config.yaml
norm: "layernorm"
mlp_ratio: 3
moe: "soft"
wave_strides: [5, 2, 2, 2, 2, 2]
width: 128
beta1: 0.9
beta2: 0.95
eps: 1e-10
grad_clip: 3.0
ema_decay: 0.99
final_lr_fraction: 0.01
Rows from block 5 of a small sound classifier, named by matrix and row number. Rows with one number within an expert belong to one neuron, the router's apart. Each number is 500 + 40 x the weight over its row's rms, rounded and kept within 0 to 999. All counts start at 0. Numbers have three digits each.
After each expert's rows are labels from the 100 clips, of 14976, where the router gives the expert most weight on average: "strongest on" is what is common among them. Only what is clearly more common there than usual is listed. The data: read English sentences (LibriTTS-R).
# router: slot weights (model.blocks.5.mlp.router.weight, 16x128), inputs 0-127
# up: expert up (model.blocks.5.mlp.up, 8x128x128), inputs 0-127
# down: expert down (model.blocks.5.mlp.down, 8x128x128, transposed), outputs 0-127

# expert 0
router.0:515524548517494440468530484470473523540475454537508479539492519443514497470434433564573529474443453447537509452567506429464532529505519505521568532555557516530536504514499514520530527480475506526418490471487534524520467536489479570528524541548523562429586542547538546455511505439496422504423488456436474441532464415518478449524412520497508454481478473476526488480471486475414476432510
router.1:508529556523499438466525489473473518543480449539510491539497517449513495471420439556575531467445449454538505441571505425464533529510512510521570521564550510536541504513489519518535540479483514523425488470495539531525468520484475575517527538538518557428588542543538542452510496451498429496424496457433473454533462412513478450518407528496502458477477464477526493479475478475418477434515
up.2:495507588560548514513500501562477491497547500595558565490476495458507538523509471488481494492517519559533497509494616519517546482541488622494492432546563506485496596396487498486496500469540554486492569458512466541485500487509469640468498501538540496494493465507502479538477484539500509444471427478503425534504446524489466501475442473530474535426426487516490521499498443511477493502502
down.2:467570481459487510421502496398574492485425505477451426466462425474425454493513494499500556509513519478515504513490448511509453529477500475461490533415476542501582477480483467478496491563461505487437465503508503487470453560481522466482564524525484495502476603526499520409501487434562513546478591513504548476534484437478551505500555481504509472564586468501481512504502600509468480471550
up.9:514503398512510511542480531489551484462504514447505434468503487540476515434527520487490493547516500450454489520495459525513429502508512445506497613407513530502481499595492508523487455460524431510528425527496517392500552545505542428598478460572502515540458549543476468413507478500441519491458550497520556450482545508512496508502540475501501369522510534494503475531545497508515542513486
down.9:541472537571561512519491495579448473490560493549570552533515595509604532524509457481484458469527506547532470509489567512515552446559474556520491456580562465468507571480475517474490513451535538474533542465503470555524512516546506564500452487531543471488536465460500481578460472559492506454477466478502446511517475510487472516463478432552451517421394500536491535472470416492485480518508
up.10:490483463499543518536481540488505481481536542500514518516524481487481458486536513479458484557517540566559484529471502524517485475497472538498477389462499496483484518408468494456478501494516524436556511477536468509489545477493488520407447446397485476534479496448477463491458478565469517455624495548536444528491533543496543506476566539516492620486522558498491616552557517530559553558496
down.10:551474525556558517473506498557448458478499475558574546479480537449546506512524489471483483464542526530558447524481555522529510451580452549500483473550554490460502564450466487466501517450541530457495530486489432526513482500549468552482487495494582461441499414437489480536449450553467521465492508570508470557545483522489537538459494569578450549439414477570506565474468442487513467496534
up.12:500476479508547524525476516483508477474524534507508527511520487480488467491542507477452473548522541569562482526471512527516490471498467539498474385472500494479490523393470499451473499493525546431545516470524469522492545460504492522413436445416496472511470482454471464509445473572475519452588498545551454531481527543503537504475538531519489636471513556504500644546551513521553546550493
down.12:547465523584559516486511504578437464477532475547577552478492549468555516512515487476478480466536515532551454517482559518525528450573463548510483472566557480470496575456469494473500508443551524471507542474488447527520486484538481556487474482502587465448504412447500472553456454568468515454489486545503464547530481540491515531467484555571451543435403485554508559474469425482507471514507
up.14:477487467571565516516508492571468488466568493543566567466478479482484484511525498484471503522535521578555491515493580528510507491555488578468496490509568489490453580420475463490508487460604511480523497473465426490468525480487482565518464468534547497484444418479497395526469480561445514476500507515529468554511497552455490516477484538553482543441427524531451581549534448555522533528522
down.14:469534484473482502466507493436598502502459507506462474512494423484413420496503511508504550505496511526546533510495485499506470524454493513447495479412480514514568483498476470472494545576479559481460485530551518499458452546470541482421507537468466491513488642526508551441522489426542504484490596479499479483536472458472577490512580442457525491539614474477488490508519567518483493444536
strongest on: voice: male

# expert 1
router.2:531529527472502488474484428424452522509485490486501407427437466427443583552497486519518508508509493461442527494525483502479546527431526466529519534475506586512464460479540528549489476470474444532462569445443441475508492395520407519524535496503550548548491472421492475491507482496557487486506434566506548594480532514520560495551454577437515496534487491508522501498500487495525493567477
router.3:539520526479500496469486430438435523509489479486502417424440475431453566552493480516516503505508486464444521490526493499482551523448524459533519532478505561511464465479537535550491473478493432538454568441426423471514496395529405517522528494503555550536480448413494472501511489503549488488503430571503552598479526522526563504547444579451515489520477491515531501495499471486518496563472
up.2:450527579524514489462550472562412503503507445566532554500485519498534490548489505522512548445502495541558511485520567494504608523531501555427517512579541493517513534492514441520545538499527578527451542525445452543449446522460462574523528535571531516446533466503548522568518507476518485513431460472473471505568470490429487491517421481509503521482468447512435500468452492522465451464575
down.2:443562504460502467502560500417545545532460512520500474440441439440412488492469535543548578479472482437500567478530479466470476568440541523485532499441505569540495520495535505530538491530462490527470459482520498495490476504439504474524565564516530541600525558494537528400545503450505465472489508517461519523504499483514567453539521552423546460577563461428511469480494536479489473507496
up.3:509512449501482491508497493472512504495478499435479433479498498554481526453495508507526508504494477405438504490517445498489461532492529416508518635458501520512483482664516508571504474491500442556494434524470527425508512538497521414597527501587500539524502527537499494441535506451481493530415542493491570443493529485502491501524505497488510376536499501490502423498503495494482507488493
down.3:508536522470521519409461419498410510473489392511514537531436445469487532555530582471462512515518522470473491521474511533523593500497514506447477460563471497487436520427493445505475484443477490502424480445422503563436491513524460492498512457562469493434505455481470438526485511536577521547435534500539554522535450485432544527477497479520493502515481515509434506545516531582514534530543
up.4:504487496566569530513498499564440484478571475518563486436462501471516547485516451480505492482559516543500483529492570521518522465565484470486488522513570501477441593474481478493499476445566454477521467464475429461482501432504493540539478499505578508516502393432484448476463471548477525463500490526509529577507552552474487541492490576557476482425405492558488546499490409529540486562509
down.4:464542512492519472458558441514461509494486447481527466524487503523510578522498492526507574474480493463491517485517476490490558530514533465456525575520515488537490474565508465515557508469464445532437464503445534512460493599453517479577537511592527517472555515548544484496530504468540481547385560485482558445581433478442469491523462478536519374533481476514451479493478514523427486461569
up.5:501508562499527514482501493558413495494540486552533546514507534476559477547508398487497500474537525619532489516491595508519563483536479530486490393573513480479507541418494480473501534504509515470506508445476418550489474432507470579452506512440503485471540422429498492548466476533526515480554447514509451599524538515482470519485481534547480589453479487552489551494481464500505483527518
down.5:461549494476521493456553475460517506499413463470508414461461471484460533480495524522520593469481497463495515493505459487497501527499518448470513558459490544535511486515497482501543481450462463510434445537453547471472463608441510463555557538546513522477510551551530521410525510451542491530444647529479572456521462499480558494522478530507532416557536453500491505494473568495460473443510
up.6:487514498496505519444513423581366508486475398566500489500483509475504517476513469491499520471520520529482513517493610509511541520531504564470492456502530447497513546456510480509506558506531455510482451542360485523490471528487342575511496507433521504462572476450489513489481487469466507489449524579496488507521518488484603513499500552525499531480477471522482523469474486501549475472523
down.6:485412459556470458552543545506515522526496544454534489460470486491488529435460528538554474480462459506462516453544461462455427524491509459552545511455473534503485543486513530530534476471532457513520477530548474427550494501476510444532515531464562531467491431509527500440520504474459452541539595593463546528470567558569557464507548616499525511552507499484578507485473513447548469540456
strongest on: voice: female

# expert 3
router.6:541466500458491581511443514478484480472473535444464471487498486483483541517566516440450465524574563502403480574432487558554487467494477435530428478461485546459485502442491526477449482451512461479534482480510469466527520414549487442467480461461483466542500514461434468556476465527522581457557476579579538558474544527528587563486541500480467480516538521529529514513518460508545524543477
router.7:539464503460501581506450511475482477464466534462467454488503487482486537524569518440449467518576566498398481572428464563558490462488476429524428484469482556455488500462489523472444486468516464481532469483499477470522515425550477447463484456469478467535505519460427461547476464526531581456553489574579537554474541520522593560481543519479464470521541520527526511516517463510545519543478
up.11:504526506543547522493486524503437543557524434491535454421416472426472558471433480517576505491564456475407520480553510464473507511536512442480544507455559536500457545511522478541484478484518431527505476481475511474482489476517449484537543533504613555570526500433480490421486498518538487458479522576470519536451548528457559537512505534537439496458441477542466493499500422531553497552496
down.11:456542503487509438463526464524414566535483444544523534480431441421456482531460533544518548518451453487474550447571546467436548541472548542421571478510534485533439532470544418531523522495483502528474479460463459520417481513474448531516539485508553564479524462439520483492508567502518442537504473542479504536542482482416533473517488544493540522518484488480432480542523507578527535504564
up.12:459565529508516477456544404485448527516516441562517520492482502482506496559476464531540551441487484482541522483531520475472617528507534544437528527532514503523499511498524427534544514505501500529427465474445489528480446507451440534618535546593526602474514488493538516509504507484518477508454446500465509513572457494417460479517385522511514475491479441505444504465453505483489456496558
down.12:474531515488477435491543508531437569560502490506485511533500538487555541501431494555570528472427416446452545417576490438425528557464565485481572522562465510546501494514562473570552544507477445572495544491499510512504474489483456482543553535514499562515552472484540549522538573473533431545527450531459493490528504489468495454547495544459543472507461459460469438468456494497511474512534
up.23:478529523561544490478564487516450519504516419540554484401397463417484542494480478526536551446510489502507522494531541479483549530531522496457532552515565520522442561490524444528565502473517459525465500473477460491443460495475468560552524534532637562504513419454529479444508492491491484495473491525469521534563503529433492494529452549542515473472414442526463508487473470521518463515566
down.23:506498481505502607483496484528478450410520476495517523488485487493498477508593499428406506525601594541522461600398530591600520463540462510466406505491533466467478486506474465460494504495537551463491483507476490499468524511507499520495471434510521438462467472500464450509468454515478604492487518494570512506527467509454481579475484506535458508482468514545473518528524488531503527488529
up.24:494482517492519510476500466524460492493500474557524546505477482441496456543509517499493498503510528606604498517492574499512536487506478592493487380502509468495501516374488491460496515498507548453489525482478419559487487468498464601418477497417526484446501417437500494527472493520500507486557494560503489591502493526499537504492493546523500635485506499515498588509502546516543500510502
down.24:477517491516531484518510501554450544523583549467512562534499577488598555455485417507500456540492474488447515478515504488480502497519545458542515518551465478509517532567545548549525464506512457535582562456514542484604566407484481456557514474533483524573486502465513476552495533514474484511526440460489474509432500506540413483519514515495490470464401538466531460497507427482489527544421
up.25:464550523528535524469534445482485497470503457539560491436427389443406505509524502500500547484527528504532509525501545518520518523519509533422499560490553541502421534505504415516531488480523483503465490474460481486377476499471484573558520518531593546494504464488519464483500472497490514498459494527500545523560494514396491514506432539518503478501469471521408525527495512631514496503566
down.25:479572505402503518466514438427418495491460480510453497481482472389497530572501492521528601525520538434510516543463492486521562551432505496468467573515463530548441426521543482526517482499447464539483503468425502520521501425467440506532571471544514498509505489451551462525485468514529529515498418533457504541500468462525487513580462568472514495558492520506459448531512572532493520532493
strongest on: voice: female

# expert 5
router.10:536459510446506560478443443510445490475474531508480512495486485467490505578549497458440475535527535509445482536461544566527516485479478485529447444475478509453483524387497520484448465456470486497517521464454435513523528422555463490440488448453474474523490468475445444612468504547560556510560441583583510582477508524529569561482518517506475553500518533559526509534529482516544527531478
router.11:544475501458497559469449444478431502480477522491485501473462471453474528598543513467451479533530527488426481529469522549523527492473491475534455478483490516466485515395510526503446471451461481508485525442435416515515529423555445486460496443472497492523483472460444446601479498538561550515542423572578548604476499516527578550492500533500483519514511536562526509531530498512529532543478
up.10:511503537550549535501450496518447487464527453528543489401409457396464557505534498475488495527541526504461481541477548552519551476532495518485467531483559532480444557476488474493460505439530442488502505460481455474461522465501466542529498470539641535535501450453450458441452469542497539456502461566547529541496491557479537549513475551543516464459433497549488539532526451547544532555501
down.10:430469517501505459508527538562501522526543492549515587533474489448505495481475529518481522502537478567511539490506575478490511460498463578432508387505500479506529504429478444436523537488560629452550556519540525521449494483437482552412447491445501447441484502478525515520445493529473479453549550502463433549526437533439505484500537492512507572431489497491455532510510472529543504505533
up.12:502488468583564519518477499534460482458553488511551445447479491479492552479524454484505504528536515539495476519501508535512531487552486427488493539478558498479429557475471477500486502426559445486493472461482434417481537435496485513536476482495545522529490420441464442445462465540482518480525477512533536576490531609481476548509465560581503464449439516575504554534530426546570531572492
down.12:517495476514511603490479492526483451410523476497518508479498496499505469511588496418419497522609597508533462605396525578601517464539474512478405525497548478452482499504477474473476497494530527474485465495479476506485526524520512521515471438538525446494474477503444444495472441508467606484470492479570508485522479489469475580461479483531444488486449513532481502525523478524482524479525
up.13:473508491566564534526522499513473494472555473542574502400422445436472536506523487484489511532534521530527493532488540524519534497553498504446487529516574519493410567485498432504520476474528479492503509463496448476421534464479496565537488477521620532525483409446494440474472478526469524477499465493517500559525508560419468523494467537551489486448409506534438530543533458564535530556531
down.13:498466478520485556510481500543507455426535502490525536524500508524515485459563503433429458509567554601516454557428555573567498437536459527477435440490523464441523507491456485427484505475561597423530485537518532496478533537497525527490435464474509424426472478500463480511470470506466557479493623490551508494498453520474495557431521460529447538488491523539492540508512490505508507508507
up.14:481691512498502482451520444504491544512470462542511510487479475480486499527485516523551566403490489435504527488524515490474522529486558543470518532515509514521490505489534456558523510501491500562438529495477491518450381503473486528626652534520515567498513476488514502500512509488516485505442483506487509509579479497468505489535461509494530499505485402493473491468438509520505457495549
down.14:466521502500500554509494552526469507479509455509491509452469432489473551471546516445414486540557547484497501563433509553534505500514513496416438520519526513491416517506513412512495515503511485509519524505489493484412525523486494512566501384543524486476490495479440427481504503499446560478503476529557486490532503519403487526495494518505497465455466512483407487576565440630537571490548
up.18:478547529508503451437556466505461535523484383533524482454437483453489516513457491547571563400481467471499534464556514460459546543487542501470553562516519515530490520505536462550559513495493468548441484485463492514470427512471464536561545561535561591490530465484540508461528509473525457519461495515446528503571496490459507472553434526499539475513465404493476484451431506494491427486564
down.18:465474495443479530495483504507519470431508495498484570568520558516562436519565507460441526538582555550510504561445538540574529448486478524436456450526492433490559454490479440449488524540542578450519509537494549545429525536477532515457455419485456426443461507504472477570489488510490554509513552440533486495524432459451466568500509471495503562504524523497448470491506512531436488475524
strongest on: voice: female

# expert 4
router.8:492530529471454430471531474437466545545480472511479516516477494457492498535428470571578530488438433459547537442576477429445539541481531503504580542549533510555521482500519507535530517516444507533430515463499505531490472530476477537521533536558535555435528533539543542495546532444530428523443439480437549474524444427506494427535431516473522470537506469450506453486481540496430488452509
router.9:490528524477457431471533469436469543548484469509481512524479496460493501539423467571585526487439434463548534440580471427447540538479531499505579549550531509553526489504521504534533513517448501536434512465507506530494478527478475530526528543546531554443525532541543552484544532435535426529447443480435545465521447422497497432532431514480518462539510472449506453486483537500424489452500
up.2:504488421516520530576468543480547476459512547465509464484519481508476486416544530475449474552521543508509482545470466543518414480516484498494468497415501538477483493488464507465461464453544489454578465500532501433494580543498543490497430436502492487553446543508461456428469451525425532434547569547555474480479560542504552511477590474515485495497528566496493579548558515528538555545485
down.2:553463526571561522493494500584435472473550481550572567502510556481564512514520473470472460482530519538540454526478562520525530455562463544509476462579545465466485563459469487472493510455546526467510540470489449532520500483551476555485475473499557464457516417453482461568453467569467523466494466529515463540528487532485491531458477543563451550433384501560491547486481425496509487524515
up.3:499469509523542525559482543506523472459526525534521514501508486478489488445544511473446479533521550575579484539468537533532484470520476598499472379475522506480485542406469497451470496480538584435552524500537461518492543510513518571426433458471526482499475504507478471496452453557443532420564518541532417501492502555506520512465536478522483593456500551505495600539543508529530531525487
down.3:536489552551547515505498511591422477484553478549556565502489561484573533515513461475481459475528514525518463512482570514519548456564470547523481460595550476472490562467482506473502498454536522478526562459481468554519505496548489559508474484519555468462531434443494473588459479556460516478477446507506454526523473518480467524462438486557454534425378496543483540475468413496482484509523
up.4:496479442531528517553484532510449484483517502484495521499509484533497554496531486483469485533525520596525478516493540528518454487511486537496485358450527507479476529459482496473479447480565526461556457441507475451501531456504415517424456459477495481535434443455474462534458488616468515464539479598539449510489576561500547507483530504511493581455495544510494606529545447520538533540494
down.4:492463522551559525452523474499462457469457461549545535484447490444484512532519506484495513483545529532553457530482533524531517457547443552468481472495549475478492539434457449450514534473549529451444497464491418536476474462500426546463494497488575457427522438455504477503436464548500529470533530598506510578558504543483564531475491604574474559482483493566498575493486500496531479506579
up.5:447509454543533487494527462495482512495538472526521535458485440481458476483502570515483541492489494549489526488516509499481482527478524533430519484421522535525419523451513412510526463475565511514470478495441434473436497466452463516521470494483546517434419435489518455540505512521437491509504559600495508546557572588421552483512464519470528555504477506470425575529508539589568499532566
down.5:463543522436466544435493477429494503475455474519435515512481400441395463525530466474466549538486540483517513541461487533531538523473502500417458474501485502515516457478504423495484558574444523503451554483493448535433436459470443509491538485471457510463486546476471531510497523449581538541476489461540490545562500440420470515506497510478524518527577495476451498556549535568487541471577
up.6:499499572524538518485492480527480494496518478585536556489462491447500486546510495489473486508508525564583499514488614507516549484518482619498488403532534509487497567360490500466490526498509580473481572456493458568488506479510475619440486492520535487441489465490497486570474487537508507455497440500504451546492429514499506495472423492519485597463476504503496564515510506512488511491495
down.6:457544467473524528503502507464522496481516547459457454524537487495496573449521458478484527504531519489476494519474432525521470503497491458401477527459451528484526491544502416492501455532504450500531479493513582459479479483475507463511543506488425490596544609543484511441482487443514525493563489580525465413596548514406496526499565525496487441511532477484408472504503504547527504569589
strongest on: voice: male

# expert 2
router.4:465525454468484450506519470521511529521470497557498589560509453501471428519468539535498509538431448463538538454543526462468473547453552553472554507503499429537462483568543476549523495571493550527497482512527536505455524554474516513548492481471486529469477496541524472514574565460493451560467503406474476443506432451473435444496491441456526551553507526430467456556541557575448541473513
router.5:463530448517507447505529463562516520518472484554545584543517474517484401499464548536513519515441456524585533456547537453473494545511534564468558516518527436536481513590527474531530493550535549509492495533522506504451506582469537550543493502487502528425479480538539499501563548450464445557444547440452444427514427455470473445489483442500509516534493511453466496532517565547444522457510
up.2:542472552504542554507453480506491464449490508550507539508494504481507504521538484456456458535538558507540462553459548546551544461540461578537460400540504501457503547397458538451447538491507543457507546471503480563514539494546477574438471465510512471432498499523460480539425444540525538429484476525530467501452401499534515540450477495564455561463484536550527585524527492506501535497457
down.2:563475507543575518483502500520489448465489492528567501464508500463495515480529520479488480473550537537566447541476551523537496436578437559520482470490566532459500560431445524443483475402544547438503477458509464501514482509540510557470468509514585444485515482476489501487428448541470529431488568563498471528495460525529608540463523504572437515471492474567540582479485459480491475521470
up.3:558464471491522567518425498510508449446483534466506473511531501523490502477561496442459445558535561472484446568437486561553467441507460485544440439458493515442491507474443545439419505480501466439545464488509500488522545531551510495469464449481485460516495521506419466475419453550498565470530526532567474464445517504539553561462546484543463506515527557537539561544551510507541567521447
down.3:574474542552551525477482477563405466471513472533547553520484548466549531517520469466478453471542527530533452522476563522536552447563462545541469464578548472457490559455470524465486530443530522465491508453475441546536486487579454546491475487517568463457547433470488482568441464545475527471474486550511484531494465517524537543460453522565447532457414490568536545477471442486486476513486
up.4:513476592545528521478510508520461479476516503509531503500477555506558571547516439474464501446529517541532477524478559517528524470593464543517483494566542514483530563420472507477505508462521539489467569507498482538533476472513483556502495523588542481466491460521504530528447467526493523477419435478499465526515480510506449534482428524572465494405410456554513548422433427444449436452510
down.4:462550488426470509475498474433605490491448498510475480519522407528396436494517544494486569517500519512526519518480500514514481533465500530435486476437492533504504472510485463481490498535473543486492482521516571498435483550461542499467525507466445488519494629502496509447513492445507513480491603461513459483534483472453556498495553414450508491560635499474452504536537558543469524470527
up.5:514526544558564503467534478493429519502537434516557473386418484414484569502481472510538531431528491509487511501522538490485543516537513506496516538491558557501463557440515484523536491453539479525458487462462448487483452447500433545537522547534617549514520455459515493461475475514502497476456451563474533559539514548479524510513447556533492472446424435532498540459452447484537447532537
down.5:465519482495454393491523488495514571565484517484489501487492479482481474490434516553562522493419410527468542387625501442400487582460574506475610454461476495521491513505551482548515444487511493542500508526501492485491484468471521486491506517445491589516493506475517499526542571481504396553517518527457491535510538526483548444511517492450527538544530492484490497493491539494505490520517
up.6:497483436476515506532470507500507478485519557458492491527541463517470458500526517482461474575501519477480480512477448531503465472481482468491478431443465514481465478451479494463471471494481462435560490468532493492488558475501507446449453425407447472563487505468467437489464501573511520508622520518556492520487565522496550507479573540506504582536538575504491552567577533547585573598492
down.6:549483534516545545452480478516494453450432456550553499451463481459477475497544510460465488475557558538564457552446547538550504454547448565479456469467569515451510558443455479451466534430527552451461486506503442528477463534543486549459471491501592455441510500471466488500446440515478551446456569549529477546532437505486575553466514508549462526469505475556514558501488477503476481441507
strongest on: voice: male; the word "the"

# expert 6
router.12:462539462540504443505535469528502521518482479552553571534492480494486404505458521545523527507442456540595528448555520443472505551539534546466562527524546423543483514576523471528541502556531535520471505511522492498445499582463530560542506505499517533425480454520545510485561540443464439554442522431447459432520437467463447445500460482523518522511482507459460499522508566539441514457522
router.13:459530463525486442507534486505502525524475480562527558532479465478477423514452522543529524517442451542602537447552516444471508550529538553461563524526546432553482512563530465528537511561520535518465518507526505500438505580461523567528504511495515532437475461521546508475570536434476438550448506418450459433515442463456446442512460501511520524525490503452460494526518574550443519461522
up.2:523499448516498516530479508476518482469508519444502430462493496548483548456520493483502488514527499436431482512497459524509436499525506419524497634448517562485475493613494522534486449471516427521510424513480515415520531528513538417599505476582510519543475521539474464447507480486459517499389529480512573458479544501517472525494521490509484353512492515514515466508514467493475514505480
down.2:529593493444459501420476463419437558513455470474467441504483515525505490537504515495483517500458491448449538493502457505486471532455567457483498530482403545552484409539556460545486499561398486536460490525457531499512468507535436460517566472511448553476536534477486481522520591506574505573472452508513547485538514438480490493547515493465562453535557503457482466505504586509495500485544
up.3:528466492517534555543432515502509455436517532496515509510526495510493479474554500446441444556551558529534457564448522559547496446530451528525455424474514501450493536443434520444433503463532524427547499485519486503505558501541510526459441438484499461488479503508437463498428426545469556429540524529569468475445497523525525541437519488542457551478505564533521592541549487517540549523461
down.3:541467519563560523477507495544458454468487465535566519466492522468514512492523496481496483456549532543565448532476566521538501444575448560504478460501571488464497571438458505452497514413557551449504486480490454518511472499534471571474465506496590458466535446453500497504438451545458522440486546559495470550523484544504573540471498524579448544452447472577520577472477456475506460506496
up.4:513475485494539544558468503462522468440573553499523506500508480494470510482555510463434458575535553518532468547448507544547493450530471537488463437464510545461473506431464501451467474469531508435568533472545484465490577463500509510460453434516507472549479500508462428524445453583462545458583526485571450509478524540489500530472544488547474527491530570514482572568578511540524569565484
down.4:534477509546537529460502448512445455465445442540544517463448481441488512532531527481486494481544541542567454530470555518544504462537453558501468476476538486471500551425447491450488496447536542444459478463473418517512449468514427553456485500498569460428495450450486501491444453541476534462515528572511506577494485540530572535482507601560478570498502472565558584489483512475524486506496
up.5:512479538523548538507471496524494475469525498558529558503503498485503489523538491471450468526534554589561480541465570536537536467523464593505466344524522498472497555403466508449466513491522572437511552475511474553498521472523495591432463474477514474467499477491473479545441465553502531444537482512533427520478444530507515517459481482527468601458485524519503600524523495511512527512486
down.5:540483540570557519493502512543440462481517479536568534494515523464519540500517482478493484468539520551563453534477573516533531440579447561517484461553567502468502581442450523452504510409542532446522517451504457539523476487529479565489476502499577455475556453430502503502430460549465507442491511556495455541491472509511562528468498526573440527450443475558523573475480424488500467535486
up.6:514478432496522547549448517495534462448509551461506466504517484511481475462559521456439459559528540493506469549448462558533448456517475482504457487396497521467478484471472502455448475471535498439569465504535490436493567505511529477479450423467485479549464520505440453448453456549454550470578555535583508485474566544508539529476577492528497522510540568518508570542559519521555559549482
down.6:541461527557551532464485470524455461472469451535558521478478510468512495509529498475481475468545539551565444536466565526536512443565453562501472465496568459466492557436453478454489524433552546448474463491484426530494473502543445566468469491477584453438536446461485476525449455542465537450489543562510482555531476559504572547471493518572458548460452487576512570487484476494511481492530
strongest on: voice: male

# expert 7
router.14:480538504504494420476531462500475541548471462535519530539485486465479485511423484572579532481430432483566530431581511427449534551502533518492592528542538469541508524516525492542541506506465485542436492449499505516462480564474482564536544537541527551440533510523546540461554532437510411533442470485435502450527450446482490429523439524505516470526484475455481465503482539527436489461513
router.15:486536506513500419477541457493477541543476459544529530545486486466483486509422474573577528484429423483574528428580508426450538550505536519485588524547545473543498524516524490543541513504471487547442488450496503518467474558474490553531540534536527549443540508522547541460551532440511411527439474480432495453523452446482491427519441520502517469524488471452482467497486534517431492457515
up.2:519491396501509504514485489467493478478487520419488398480523501544493533445515485491502490519514500469445478509496444516503417497507488398518491580392492527480457486576486512517483433458515424502524377494466519406519520532507507405573482480507477504549513521498476481439485487509462510527505572572518553470489592510517560521498568523511496423522513529528514503516521494499532523529486
down.2:500477473499478535496485554520515474468498510543479548458441544446562444521528440468478462483546541526518475537466526525534474460550463514502468468519520473466583489467470495462476611546469562472475598512563418523501484420521470547420523503477516458452463477433475517513455463456501535469589479471524470581488521445507454531466508529529467554402474482508515530476486449476548466429490
up.3:529487497528496533549468509502570473461512531481507449466486510544501542441530466468479476507530514452473472525476504534530444484531492479531479601484529535473499506606487532515473475491514507520497470518515527445527537528528562465562490483641531495496468540578472486485504473493454533480357525438512529468468489510527431530479473438507465332490482512515525455492505469482446501471464
down.3:480492504550552475528521533568472520535613511512564495529585604548604568532478455512515481449484469537507518476516501483475524496522534514513517494546523493505507539541521510508516465440527496516556547467523559499530505493493553519528470504549490514562535514468530493567499521569513477459501405491478447489533552543472451467505534450493501459416405464459469493448444420480491463580535
up.4:486488458506561516557479564469523484481590537467534521490521471496471488455536512488447471558523530542509491516480508544509469462505480535480473433441507541502470521399471490456476474471552497450592504465535473474484563459496501514466447447459506481542448524511471458484462471576434524446629510533549455507493535549495541499471606472508492529490522561493482572556565515536546543575496
down.4:494501522532545520454531477495515462478409453556540493453450474472457509495514516490501524460546533540585464547489561511537489451552447569470475460451566512478519548448446471439507504444537567449456472502486470523464461536484486556466479525499598459434530505485509509481451443497470518451455596586490494545547451535482596516481500488547472529490518463559507586489477513497485465463545
up.5:511510411512505514544477519475557474466502524452508427471511487529473508424530509485490483549514512469457491523486452524512407493517498441504488606410511550494480494582491509513480447459524435501540443513507522390499560544513561426595482462545493513554473560537471468431496471487434520489469565500533537458479554523509499513495559459510498377515514544500506494529542507509513542517478
down.5:548459527572545514494490479571440463478512463544571547498473549482549500528516490479484464469544526556557451523481569520525518438558463552519480466525569443465488553447460493463485509446560536455493490486498436528503486484543458563470462489495586460446521427435486475551442461550481514457513502569507495570521487572513536527470488552560452553446435495566515562484476468489525469506517
up.6:516484400526504518541469519455518472464534517432503426484501498541484507416532507485478500538533526480485490524486459534511426489520491444505491565382522537492463502530479506494473477443547428481537412483494484391502551500500514405539449454526507498543489524498461463423488457518430524480497575570530554479490597540509536525502549547522494433514512555520502551532545480503536536533491
down.6:532473524580571519486499502553451475469484462537570547503447557481573529526512503477488460455555524533541449516482556525521527441560456552526483468526534459458510559430458494451494530435536533448487500493491425548525476526557456561494444500539550461448537441462486485544440461582509518459506509540505504532545513518505549532453498542564445545444424493566529568475467483493530473524533
strongest on: voice: male